From a checkpoint of a small image classifier.
Training: adamw at rate 0.0016, 19000 steps, batches of 128, held-out accuracy 97%.
Rows from block 3 of a small image classifier, named by matrix and row number. Rows with one number within an expert belong to one neuron, the router's apart. Each number is 128 + 24 x the weight over its row's rms, rounded and kept within 0 to 255. All counts start at 0. Numbers have three digits each.
Before each expert's rows are labels from the 100 images, of 14976, where the router gives the expert most weight on average: "top examples" is what is common among them. Only what is clearly more common there than usual is listed. The data: stained colorectal tissue patches (NCT-CRC-HE-100K). In brackets: how many of the 100, against the usual share in percent.
# router: slot weights (model.blocks.3.mlp.router.weight, 8x160), inputs 108-159
# up: expert up (model.blocks.3.mlp.up, 4x320x160), inputs 108-159
# down: expert down (model.blocks.3.mlp.down, 4x160x320, transposed), outputs 108-159

# expert 1
top examples: tissue: cancer-associated stroma (66 vs 10.7)
router.2:141147107167124133125163113143130137121141126152133203151128150127144123154163132183078107146111120136090081138113131152114151129118144114121104138106148101
router.3:163148101142109147137155120151125114120143106149123170163142159127132124143144137142086114147101122151095083149134128152110160108131150112127131142106141109
up.0:123110131102170079143122110124113129112050116157129106133147143194148135135126164090111129051119094116156140167140133118170143164089107198140189118149118114
down.0:119119101085143135141150143097187123117103136156110136139131133146161146159121154151124166149135084132070157151136140137132106167147130138118122132130115155
up.1:130132126096100150059125145147103139121124125119116108116139130101143114099119178121130111162118150142111124114098161124109102154102124133140127128158145106
down.1:168126103080125114144155151068128116129107098134131152122154135120104079135125164089133132144126128096152139159105095113158115127142133097191136086132173114
up.2:132171120135119128132162125115149138104146089103139174116134166136137100129116166137127094173142102145114159174118151139079144109148163123123109133129154139
down.2:137124135122131120131121100168138107127159098142158112123108133163143127141114143106153178100123135136110137090122101135152132104055107116116091123098160140
up.3:136156093140110170134110155140098113145107081168153159133142133124107116177122158166104148141177105129131111170136121101134141143143160128059131108099139128
down.3:118121127170105124115181188094129119108137095114160141147125159121096117129094143100141137136124142109136116116151086103108139120124062105132106103103166177
up.4:109103172093120160135100171155140134146118134070117121126105105131122152103157132144150137112135163104133163104076123120123096149119164150137112140134097170
down.4:126118169135147102140110112149138129080091142138136113171116099162141155113135125150126126079142171116156168096105183112139122176131120159115135132141130146
up.5:106121113122130146128139148128057110137109076156174135128132108098070131127113135088114187124129108155181128173165118117164146136118083136128185078111137081
down.5:100124171139156104099130131093174135133108150104140120152117111117140133136137141102123089126111143114082148158150123152144152112137129122127128119086138136
up.6:120126123093090151067135134123134152116129150099100119107099098089147119109132148153136099153117139108117122112093139166113114145115157124142106143144156131
down.6:176125100093115143146131135126104109125126150143116112108134118146115132142097167129122150151118126128132158136147119136149085139118138112129139102127159110
up.7:096143116111146118109113112150127138115091120142140132134154110157105123101136178098130127106151110137146165132096166096161143186115116176129111110138149136
down.7:135139143115108134082119145154126112117105141082139087154105126137155137120114141118132112146173126130130177147120127120126127157082151156128136134152154122
up.8:058091134135104120076152128113123129137127198132141119143120092143101157156153103162126158121193135129142133078102122085142146156131115134063119149131111155
down.8:106123134087146124102104178128138152176115087118126131084085135144118158085156155120176132102153133113163142116108148103170129138094137125145145154143132135
up.9:133161124102105144098102163094128164138120122112096120149046120123118145161140126147143145151133155116117121112129138118117131112145182127112164139078079137
down.9:152114132107105158093139181170112146123099116086105117124136110129134159073069125126125094160129147147132123127099149136105126125130125138152125137136139107
up.10:119114159167147122150134137132194156122173123112139168111132112144063139098099110128139110144130130127125149132102141175095114134129118121133109128079146134
down.10:155162090143146160126152142177102143098161122123173164148138129106166090138139151126143142133150105139152106103144150102141129103175112100114071187180135154
up.11:102154154093160104119132183124113175122076136101120104117137147157156138148080151083165133121122117116169164131108168148116126148109119162120127110150135144
down.11:161116142162096169145141137120122084137151147141167127129122119092111107135134121138068130164097141117121122092148122082094106136136133117137123118160119163
up.12:117115144158131138151146162091143146149156148131131126125113100143062144123048107137141143148137129105140138131121126167095131129148095118122116149072127151
down.12:141157092122156146152136149095102144113146081130143171146138157092115093127131167091134128128144077105144097165149099117127144083164110085145101164129132162
up.13:126097192117135148110111150149152146109138123111159117131124145123095132101119150093126162100129140143131156108096162103104099137105109150136116143144148185
down.13:086129184146147109105076109148145116155117130121128080159113093169112126106143090109143105108187174128126164103128114108139132147125148097122145111115099139
up.14:109143148101162119129149190132114194131114136109132105114121140144137164144093143101161135139133121099187152146113164142127125127107095134110132088138137152
down.14:143123167160099146120118157120108094159153128117162137149100130083092106114142130120093117170104162111145142093138134078099115132115135099160140111152119160
up.15:106123152092164110137093132102123133145112123147125137099119110149117150109122147132160157106166101115157165122121159111122090142117119153100170147107122134
down.15:137127165158118135109108156106171100108109141119167084140124133143146134128125107113108113132114138118085155114155128081113152131131130152121134082158104154
up.16:109149141104153128118093145147097119131094075125166119130155136125107111095110189082124118110134135140151180151112177097124118171106110155141104099178165120
down.16:099114151087132108104124142148116143137118149114132105142093080137146139118144152120138136117175122127148161117096156128139133153085129132139152131139144126
up.17:149165135163108153084101162120123132137155123121147143126066119081083109148113156129163122148174156135109149099129133131093089098115138103082082129129177135
down.17:120117099087121115094181145117112147131117105112120163119148118154142132088156134142111137144114096118109105126111132102143147149144101147146123163135089141
up.135:116147155087139116118144196121104192129107135117130100120124140140134169144081136099159135134131129119178149142103175147115117130113090143113144099136147144
down.135:143116184176114153126123151115116079156162147109157129133107102092099106115139115115094123168112160115132129095144123089102099130129138090153137105155124152
up.136:121102123105159085133118098130103117122050114168133110116154135191151127126127171096109134066121096138151141169133124111179138179083114180135191108158118093
down.136:121126119091133133139149161106188120097097122139113144148138132149175146140126157145138141155119110111060161155137145129139106167146122140134108131130114158
up.137:074091142148106131070144140117127131135140203122144125119116091122103143150141110159131156138177137138134149067091116099125134139121116114092107141141122156
down.137:117116139071154121098108173142128150173108108121111145097114137145111155090173147117134125115137116120171121123109143098161124143098153135145161147153097142
up.138:111137092116108171113151144108090122149149125167108126111113100105096136140140119131130197166136086145126107112134098142130131120124113100125148125118108104
down.138:092155160136157122116131123111118125160134112099155101134141130113132123150147136108126126117135103122100124161168113163148146108131114095115117129078138112
up.139:144154123122129140160074116143127119108081103166130111115121139132147122131131122117140127102143133103171134126125124082166107137127147162114160084184075148
down.139:150120140151101144094113173160116077139108091142114149151151159123098093164071161106125137164138144173131131161148082160116096118141137093129145129111128104
up.140:131158126155129118144156142114125129099147064088185179123153162141130111133119173117120128160149100140132144175140153090094167112154132138112116125139176149
down.140:131124120123141123131130098156143120124161107147154118127104126156143119143117154121155170099124128117099140104128111127156151105056100132114091126095155146
up.141:121107123120166094135121120134094118111064118178135111131152125174149142147116163090108119061117106121163141164140128122184148168085098160134173098162129092
down.141:114136119109147117127152133094174140103098126144095151148138123146179144144138175157126138142122106112049161164132148142148109169145123143132133136117104137
up.142:098102152107150115143143139075177158143148183113079127097117084136111153094150090137144123111136100100145150102114123140123101141107116131132108149086123128
down.142:169117107139126129154146115129122148057126105124147178174118115130141099132150150127148125111127139073160111113127144080150154123154117120110117175154122177
up.143:112143134124110126077134168143120186126141129063091123131071121100105142145117127112173112150139154146111111136148137147109117115112123126105142147066156105
down.143:132093128104109145103128115143143133154112164083139108086115075114131174061126083112141072155141146129140156095099124101119139120120158138153150126174113117
up.144:118137111116109144079117110146101107139099109148137108100144143130145110101124205134116128152124120149102131155118145131104113154088146130140139116175137088
down.144:152126153129123109122152179121121079102089098119153166158150136133136125149114179091121147126111157135129159156116117109169100150134118125167114095107176136
up.145:119148131076100152069139152113114178102132129108123103134084128100126121112141178119139128146125126112116122123102164134109131132089143141135113151128158156
down.145:177112107079113131156126133150154116118107152138112116102141111151122136129104156098125121165110134122154170145120101141161097129100141139169135056137158102
up.146:125137117118152105124132113104089127130119091133128114127138129119133114108106145036128169117124108126160122145154144117143114134097070128132139133119140088
down.146:084125141094163100108107127121150123141099145115133100124130113158142178110156155137116088131112142127108137150140132141149173117140154169138158094100097106
up.147:133167107147116187131075161160096105145103077155158135117136140120109120138128137152113142140154126131130121156128118087149121159150161134100128074149105125
down.147:130114157176085106111169175110141104096119084117143158171133146125097110149085142112146134149133173127121127132139096120114128128125087120113134108099157163
up.148:135118151118114131077111127162109123121122118118124113124151132112145130073132149115122116146111168156092129087090168092116106147090111138152128128191116108
down.148:129147097088131104130144165093110114141095090136148162144158137104116082139138172100137164126141106089163109150083102095162140135127126109184145090115160126
up.149:090102128113141104092127127155084123145083143168149122113155088141121158144125159117127158116134116150182133120112143113180137201103072148121160083163117101
down.149:112135148107163129095109187131114162111128080092150129143108129142134131102118195115149098138172131117136161160133135106145142122122136137120144148124139145
up.150:076119145117140115102114148153092118132095091123172129131159136129103126098129191093124151106146113151185175125112164084145117183106093163136125135165166133
down.150:089103151078154087108105142153143146137114129121142101141092096131166141121158154120146129101163130110140168107090168118140138161065125142129146122154136140
up.151:114109113111124121095122096152103110131053118147130118119156133160147125117133183105108133123131111171136135165127131115157129185093118191128198110163126087
down.151:134133133128128147146150186117170096083125106091139150183122144108165123129115150128160119153117124098091149175162131122128126143176120107159103135136155157
up.152:107137165084126077122147171147133207138110148117123103132122148152106147150088113086171136121143141117178151113125180145110129137100080162097132101134155152
down.152:152122168148102159111110164127099094156170135107165133138108114078090093137119143102115132172131154146125123103154104113098098108111114085111119113155136138
up.153:132127141132111128081131127141136157114149117103138120123139142111149114086138159117130124168113149124098120095092182105083121139106112138148122131160143148
down.153:159137094082134118136157144082121117142115106138147171139146127112098081141144164093127140116129126108164121140094094096160143115143136107187131086117159128

# expert 3
top examples: tissue: debris (81 vs 11.1)
router.6:095101117132119108100161116130135127119123144107159156092139110136135131103145153137132145132138091151138148110090122130136129157123129140166137147144126142
router.7:112151098108099118105139099140151145126106099157113158116129146112129104170142174136103102115181112141112151183132164167134078148073149146100160156108134099
up.0:135135124151132144141152114121089095118145139131139115117139149144119137186106117133096111153118114158121131146147084145124161101156139068117154110133147103
down.0:140151097084127149142137111159168175114099119137127111178076147136140160103147129133151126113150115113110086149107130126165185109134101124127133150102122155
up.1:133146124099061189117133207096150134131127129130117130126125156121088143120123074138098133165096129128136135113132142125078125119156139131143092146104122155
down.1:138118119153130103167115114119126110122133143109092112133123147155137138112116115126131093138182155121168115131115072159096129086125146138103159101092097150
up.2:145151123147142150155119148140107107095094088130134156116163141143135153124105113113106102113131146151163127138109149112182152153138108150126097095155128105
down.2:114108102106119092101108138144100115135106085173120150152111141156084111115166136112104174107157118103144074119134110119134127122128133123135171108107100133
up.3:094117164091133113104136162099153198134130124110100120135105123094158124127132100115169131134119121111131130125116132153138105126103097101133112128119147137
down.3:172133143130178125116119113104133120151128146145129132107108116117114144136117150109108139099159137165113138143115155123114113110124169119123181091140169077
up.4:162121163154109146162134163161122114106127140120140152160115128110047168150091101130127107116139162138140129138167113147087109062127135114101132110106177116
down.4:115113122100125100145129094136155132146130158112154111150125175086122092155113106087104130093114115156104122153156134161107153106103120157122139158087166138
up.5:131147139136111174115130187095102127135127108148153118122093171095090117140129115110123159144162130131170097108159142075137129123158110128102124126132141144
down.5:140117139164142115114083126140168118109155093145116157103139133088107100096100107124142101124117157086121153139123130131134081137142135115180121148122101081
up.6:100131150110154125107124139111156192120144138114077108134098125127146123115141113123178110117131126099103129127114124153143109130101109102134098118120144143
down.6:175124137127156130118119126111119133136111123138147154101129112103132142135111147113104142127160132162141128139113162110129111118129163129124176097144164077
up.7:102099133150107117119136121124142127131147160125151137120117121113128130169112114111144190152195091136166131076142085127129084110094092104090116168127135133
down.7:136116133115183096096114116112140153130121164106100117149127110158140121141162143137116081119108158120114123164125137122099163102161181156109184092147111149
up.8:130130141115114128133119142096152119173145173114092118105111114138102153123082068129156118134156142119131149130143106138066091107165159122122122132074125153
down.8:114148115155114137142165166098099147096121098152137153121143148129105151126130113172144141141132122150158102100151115134134123086153083149118123152130111132
up.9:104101154128162099142139109066148152088115109115144154128141107143151128120149134120137154075142118098118146145130164121165114147117095152115153145129126140
down.9:167112125098137149122077075174136103154158166129097099125129132076108114117110096088101110178116155124109103148124120150092110106139161111155133144137108113
up.10:158135153155143119176119127120126114114138095142148140135114152115109100156133127129127130108133146115126072130165161111093111095132123104096125114129176126
down.10:136130139189112109127129128123142089109121091153154165121157162099101133131105100111098158118090159152144117095136161129116103129117080151143130147131172095
up.11:116110160110106127117127150081122141158159140141138089094073128108088127154111101131130157130130124118151119108146111128121101101119101101109135138099132140
down.11:106164142157167121129135154105119151144150097120152155133134158072135133102135142125157165101109103150132150136164141119110127112094065137161110143114141091
up.12:104124171111152118103111158120147195139148118096110107143106110110144140115148126113182116142139149092126130108112146131146115131101099122132115122131110170
down.12:174124146103140155135125114130116144126119146131141143117113091112134167131094132118122163125164109166146127150114155129143102107127154115114135132129174087
up.13:114160093129097157086157126132098137164184143140139121115089128067059110136119142100154144169167110141132129112148106127115122092111100069125105123109172119
down.13:131109146116150086138130143092159154111082100137103142115139144165164147125141159155117112115140151143112127121104167120132125148148138178118196103156097126
up.14:139120116160139116137156100081090098134163138138169117103126160117145105149109141119106136149102123145129130128152117128116155093155111074128150118162145115
down.14:113149104090139147133106120177162156147105124144103088165102140155138143120140117158117133093158094100110086154115105142162176124128114125119111143085115143
up.15:159154143146161124167118143154138141119136104126142117179078166129128144157140129122143127098172143121146105130175149097146133104130126133109140140124120136
down.15:131132145128098165108113142150133077123122119148108111105127137149133124100124122140084139149153110133110157119099082126103098132113145100144103163152133095
up.16:118141143111109117117126145091146122170132158117098123107120121128091148130076081123156130113143145129141152140143128138079095109162148125124122122067135146
down.16:102132133144116114143149160097099154087098093127142156117150154134119148132124111156156142132143129167175112101137121140142122086145094166119120156142106134
up.17:143140130132146127145108124144130101114086103140127143099167142128146138129114125112104099109124136159174133148123170132170124157122127155121115126178133092
down.17:123121113136119119112109136146098109122122097186115138140115135172071128121146118119095165113148107116167077093119095125137124125108116112131138100106128124
up.18:106133143125154113125153153130119182125160106116158109124057118093092126119137126120157123113132138102166128111142151112109135113100105124127164097098158138
down.18:158130113064109149127127118152131142089131159113110148173126124090182142147096113095118155156129088156130134145126142147147116096104123109163096166127143097
up.19:127112194160117123111122134141142126092137160121139136129126146129105163126148098152115114092116153129129125079107131106113121131114118117128091135145167147
down.19:122114162157161122179137120160113142144153162103143109187122115155161150156101122099156139119144140124115114138149139153144139129120108093070122122111143138
up.20:110110126122079125107169171133137142148137174109098135131124108099096169167089090127146106122134135132152130109128113160132120112121094096100076149100166122
down.20:132140143149219094171114117087138123132120119170139146102125133179136143120166176149141126049151097130128144166120137132154123122140151124113193096143149109
up.21:161165086152134177123153123107098128110177106173146166111131120090126082122182159140092106181122128115117119114112119087141142134109117109131104067146126109
down.21:110130115150127106169099088137187127100136103142098106118093153164144126126135141156111118112214134101080133167120157165146136152162135137097157130124121132
up.22:115118164130092109118126122080164156130130138150110129133098122126130128154138126150136135116161150092123131114116136143124102130105125122057114135116137144
down.22:163110121172140136134126085109125066119124124112117151116127141122111117091118134076131118139084137131132126181137097144135102121127152096168175120116130114
up.23:156170106146127179147123144117098092160140069170152153111127134124117095126169120161075153148151126129125111133130122091148124139166147130120128067149098134
down.23:155115120140124110121093143124158113112107083149146184119160162095112096138109157105098120136187102117147168126115135140117081123155148113160141171116122104
up.24:144116141120142162145140176145104162130171110118171146147092110055077127122109128103142126147115142094174118135173124117119129066110101114127149114093128139
down.24:126133105148120142097158130127113116117150150139146144082139107127114120123145133161103139096077096122076127134120132137135118159098106106148061129136164088
up.25:105105150128154101140167136087143173103128101101157147114132117116139131124130125109145156087139123101119131148135155120159135130127074137110143137109161138
down.25:155112120084153124110081072161125111154154168129073108138120130099098121119135114080118106145128152137119125156142123158105103109126158122154153137124097105
up.26:146146121135133144152105150127110100094080097138119150109163139146134155116093112120097096119111139153174140141114155117173135154138126156133116101153121095
down.26:117100129125120096100100132144103106141114103165112124141115129164084121124164117114098164102155131091141069104124096118137120134119131122119161105123106150
up.27:122137144121117157145089146097142087126104099142148131079143121150112151122126114135120139119149128140139143156122157111152114155182161147126146104143093131
down.27:135125104120093128110118162140086122115108090181114175173119135106092126115128111142103184129145131110168092061115104137129106105117090129151133148088086126
up.28:110125134152150103111156119121121164099167128135140108131095162107125146193129115113138152131112117134124100104174160132141163086114076097119149131126152125
down.28:119141104125171124123143144132128159168134133146135102159082169099140113149138164155130145091116127169100111158152119162114166065137136130132154151111126126
up.29:165141124109103152157088147124137097118108109170106142103125158154096129151103102169084157144165113147121131143149140142092077124183177144112172147110096110
down.29:127109145170106137119103108155104104108143181090131108122136101115095152087122081125132090157078144122144141074097095117113133115060096108162097136117128112
up.30:142123109144120127129160101097098104115155137146140119109128162136126125155116130134095128152092110154126122130139104139119165098160134074130161132149137106
down.30:135153095086129155145117118182157158129101119144127107174099142139138152114140121146123135108144092099119089151112117122172179123125103125133104149085117148
up.31:132115096115090115141160113133135132107127169139101130125116151135146137135104130166113074146088122128108119147137109165087146090134158073137098135120168116
down.31:147176118113135160155098126156120119138123099130155151155129137113143128100142145137124144140144081087118128137101109095147149128126126107192081176096101135
up.32:184144136125111162137081144131154102129115121165091162108123139148117122159127127175101132153189141146095129119109146147094077135176187140108141151134085125
down.32:090111139164122110096132113167095105080140191106116109141151083144088150121117102142124101123088139133134165099129113135121135151066071141134117142121145099
up.33:139155129141141114140091126140140130113094095138104157147150122167154128134147183138123117127203135118108126138106171111150121164112156168115140120139096149
down.33:154122133103113184133121132188109136127140136108133122169116125056137144132107116110115158153094140131104101129136124147097122118102102109138097153140150129
up.34:113122139130133147115145151105126157113169143136144106133071130103089155160119105136125135149104101140120138131188115149112147066129115082123157132094149107
down.34:152133105109162163140126158154115178174131128133129084139079146113128140115118129154155148101127156132108099136134115159109146067107134123128130098101140136
up.35:123109183153158128132118171109145149161161116106158147103120111067111134114133123111165100143121158112146147104125146110112092109106091103132113090138145140
down.35:137128130097158121129175102150131171110141159123145137184113114112174123155108136103133164101135095141097101171124156157160138113113099104133095163106176103
up.36:104108178108096099112116124110152144131109148159101126108123119143131137156138105155130144090148139110133148110115136148130087144097127135065131143123123132
down.36:179122117178164148142131103119113072132137127121112171113122142123119116100117130086145125133102136122136112171138101139133102120151152078166154109116127109

# expert 2
top examples: tissue: mucus (42 vs 9); tissue: lymphocytes (30 vs 11.3)
router.4:123067116125132102126161128137142136138140170124140154100129054104144134125130140137144131117092119113167135112121126144150124130120106124137137140132122128
router.5:105072133124126094121163132134137138144135151104153139127139058097151128115122118110132128113084122119155124131133125150154146127121093127150130149122157116
up.0:136140147102099133095074143167116124122081131129110094152144131148129163111139096143128114129124146147123126078075160077128122164124140175138115145175105153
down.0:112148112103122138118119140106075082135093073180156131126086125142085122119147162166104169116136102114135111127168112096157128146130141108147142172156108122
up.1:159169107116146180150117133111104105141135084149089125148108133123103117134169126107133168108163140120117133135153139112140123128150148124118147101125103130
down.1:097128122102093092120183174099105110159118094109162156171133148138160120127148160132118156103151101114137131141150117083151170138142123115123099132115143140
up.2:123135150103103133095053135165101117112079120132124090141149133153123164113148106139128116134128142156146136088089141071133118165117134170130135117171097142
down.2:101140101097131122109140138092080094147096091170145114112100123132098104149141157152101164106140103118139112141171124102159128161129125118131142177172117112
up.3:171128116127101144126138142135116133099155133144133139168137140117074110134086121137081105156117162124158098122146122114127155101186123146133111171087155142
down.3:124176118181109154109138110129110123123147143133127101110147138144126149118149157146138146149135136167098153077117128112096126138098087142097107117148154143
up.4:104136112101059141081137161130112152139140133123140091172088139109083134132139130145135145146140119132113132108159118114089140090133132112124140138083148144
down.4:140127168115167080159084089120140128138115089146120115175128155127143109160129144088142163100156148124124066113110140138142123127142129132108168111134107167
up.5:140141138131133119131142116141125139101110131124145097129104134128142136122105088144143127105123147134137103098112161082144151137158121169128143112186113136
down.5:160085154110125130123071132163102102089100108147151170137127102142093126098138149171092095136103146125142152130122117116139106143144181131153144159118113119
up.6:132136142140125121118155119159129127110115148136100134115157138151141152122111089138124118114121148159132117084080163101129135164139112163130097113177133114
down.6:130072121153119150122083124137109092130130113138144142125093131127088116080144153135130101155133136099135132126147070117143096128141157065151119152105111148
up.7:068115142113110108079142182155105145146139131105168134129108124090120132165140156112143166142145101134156130101130133121129112130081099107087148158123178111
down.7:178140157129190142150134116149110130134146161111134100125179137135164096157101114140113118107141154132169155122131110114123082121157148116077105130159087160
up.8:128133120171154150160130127103118105121136122178147146109130156125108134164119139109076123128118117162148127159163090136138148093152122083128142069126135108
down.8:109130137121120142096136139148105164098143148105123116183103122141123133131128118168110120122096087103104108146144129133085147140091138174123113146113146123
up.9:104136111151144119102121115116112090113081106187123164101158130174132145141143154128072109116138098188115152152103131136155128184105124132116153071147149084
down.9:126099133139119156122104167152147158103131145112118165124121133121157117132131079132138123160103121114173101108169145099147106119162140144150118130124122144
up.10:184141113157131164142136135128150127117146137143099163120117143114158120181162126183088097164122141117098102115117087129132132101134148094116071128135115136
down.10:108137105139139111149126117102126141127123087140124143103141154111132117166125181118146158137145121136094120149119151165149097163112086139103143122101148127
up.11:124122153163098137125113175154121126131144125142157152144129133124060132137094153135122138158144145140161136101115118106124121129134115133104138124102139143
down.11:135171097157154119145149103099065115077130098153119150139159157148110129139134164142117147078101118126138142133142147109148135159149086140147108127129147109
up.12:122144150115121131109121154160152142128137115120084123124117167125104138116119127123145100128122138153108151144147145153083100104119139103150109121118145114
down.12:079147122147127085148125066138137120142127111158142142133109131139103130149138170106162139084145120146089169123086146151155124154120138108111133171105123140
up.13:134139093140073154108136128143084085121129129216130163137142126149117102117144130193042118160122123148127118124098101112129169150136135127139106095102123113
down.13:128091193124091118084097148157178136131127152088124102120130143143136150115125138139152119125140143137112156103102120133126106130107154150116128151113144161
up.14:123147122115103131097114117166125114088086127130116151138157140141137142118147147131117110126140112184148156122105145121123111149099178164131122139162145112
down.14:146135170151113157098165160099117153088154163090118100156095131096114105167097087145134110159121163099116085125153139128085128108171105110098106130147123180
up.15:133131146087143127115110132137165160117130112114070104147117133126136130098098109108145145100134135135131114129130176127158120131146115155148104197118109147
down.15:118137116145096128122111144128105133134107101142148165135127115121066141126153144116120115170131156116095169129096156133122137159070146121107156096105131132
up.16:131137151169158136115086134174103107137127147143131134098135131100146113168133156138120114143131127137143128093105132134132076141088123083105063132210155095
down.16:137153130117181168158135162096098125147146117145131135111140097203148132137112127171133143112165082103159160136150107109123124113158126114100116136128064142
up.17:108120147163124128123109167167125136143137124138173156117120130105113129121142161122118162146171090117172127081128128086126106129078108135087132149119152152
down.17:153154159133182111112094121155083099118114089123142162128180141149153114133154163148100122081101152135139172140114155087177125174147140143158112124153102083
up.18:123125113074085137103139170098141160164133150110078136149087113113129161150105132139157097184147138141101141160135129164089124091148155088102142113070136111
down.18:088109179134148117143111112133114126098127135126166123103148098124136123143107160116155124078153108110123154138111090156132112125101123096102143135120157143
up.19:121126154119098125095051109170066084131077128146141085121156131166106140115138114135112138140127141170145130089106110092133098164124132152132150123145081114
down.19:085110107117104102116126124136104100159098135170100108102114107153093123167098128151110151096149116125151123148144121163159102175137119120085143186108123097
up.20:140115151140102163160088124153139059145138161128130119093127137162102146119123104177115122150127141144119145081102095122086096118161193115139102127148084163
down.20:153138142140111176124154165121117106132145125182115121098112138138094135120109079172109159145126144156192148091157113128109080133168131110145106173130089101
up.21:093126112137163106154137105121087091119085107139143151096161127209134169115139153126099117092135068135135155161115120128153125193109126161119182096120111093
down.21:142108125123128145115110143147156154134123155113091146109126139103163093152123073101120128198098146146166090118161173121147102129166162131154119121141119123
up.22:106111162142142117137110143147093095109104146109181145120150119133137178192118142132094133105143111127165143128127102110142113152093116153064141122138168113
down.22:167130141141149159120166127142101113137153141111137151120142120140158091146137120161115131136133147156135160098134105092110093127152153081102097130174079155
up.23:120136136156118172119117156144094080139120086130154124133122151116121132128159137130081152137149126147142142123144118061151138145127124136107140061159112137
down.23:105118145179147118143142133079113132105130105130177198113132091112096120106113133097163126149142123077181135130125118122127133112146090121149141113128131103
up.24:125153115123096165138133142107139123143144123120143111119102131119102100111121111153143104167149154111109137126107110110099132118197153102138096086144118175
down.24:132148166099111103092138149136105145105106096138124162136110150124102133125127165138149149095122166138129134161123169140126093135150133137135147149132161105
up.25:168139133145133141135142137084145125130156138134137114130110142115138094174141134131129131152137150127127114071149127103073120094144132104095079132148155167
down.25:132134117192122145170171153100134148064138104160131169122139100119136134161103127177146155149170123085129124117139136154111101125150082132079095137137140152
up.26:132132118152110176123135192125101127107145138135163141139103135114094112152110128174089126147139129097154099134147102107114157108154138128101135124110154148
down.26:125169097165082131144150088112096123113130111169108115136114141152072137128154156166144147144145147132082124098119128156096118150108123110108142118107157133
up.27:171130133147138136140129115134157101103140105176138188090149139102125107115152139121081110132113147149117122135109140129150118138141116124144118104178125115
down.27:087137112125111113107105097142148155113143146088096111166109140149125162118160154147148084130132121100073133143120147126147171152116142143116109126084133162
up.28:152138138130110150156109093151139085130137148140109112103117147169131135161131125199123134140148165142102125096095119131095118127177202116116117129153078163
down.28:151146126158095169151146154132134097117145132178121144113124115163100153112122101191117118155136133133162150110145097137108108128171146106139115138111089110
up.29:136139127119122146108131179139098128157139142118061140158129131126110164174107114130130087171128163179116140156164132154095113104125144090103123100075156068
down.29:086125144100121123142135159156123122137119139123149106120128125139138124149065162130155132067144092113096127152119087179101127121111101099100111158087162141
up.30:134130098166073126129121118127118069148119133150151132134149129139131095165127141134112149135175139113117112092115103086130137140152124137051078151157115153
down.30:149112158116161148130124145085152126132119153075183085121128087120168137105120140084158103127113157106144157128104145093141143131125134115131115102173126160
up.31:132133119114094161157119159095146140159140116114091099146082134120087124122111102147141146139125137104109100148157117135099125110187148131133134128073089166
down.31:142116152147129142104117118145105146044134144111157143149162100121139150103149154167124092133125157135121153102094130103124145128124121155122124132167151158
up.32:100120144115146107122110135148101123109081099096146141111153125146165164169127153120131156099151103127137128146116159113159103170113113171071145156147124117
down.32:164119148112135148109149120152127135153141172103103110099138135110163067161093102111117132171133148161151141130126122132110082127143161089111126130166108149
up.33:140142147133132129128134116126121144112130122115151072134079130107122111118097099124157136111128150123135104121133152098136136114155113136122155100165120143
down.33:155091160101114142108085153162096117089097126140146159137145084129101138115128139185101102145117149125152148132126128119124111140139168147137151160126124117
up.34:094111129120120098124133120127092101101091121129160147126154115166147174176140132142097169088147106121141135131129144103156141171101101187062153162131129115
down.34:184129152102143148109150109162133139144146159099092112111124144115168086149100108089124128167133158166156134138118137123135101121161177101131129124164108144
up.35:125134082082074130074149157149116150153146139121094147154094120090110112179124138122141123206161149164102104130150138149108140102136134097079145132075165090
down.35:090130162119150119159134118132113121103129139123157092133166136155142126154075154124152141061158102108119144158130079141124131126138107107088119138114158151
up.36:162121175138185115189080132125141126134126119142101129106134124178122139143093102125135150085148145107148134138131136133142073143146122144091136136127067125
down.36:137119119086058108117121128123123133142069120139087100144121163122128152163129113111132174158146119137120091112118160146127143136099137162119192165118120122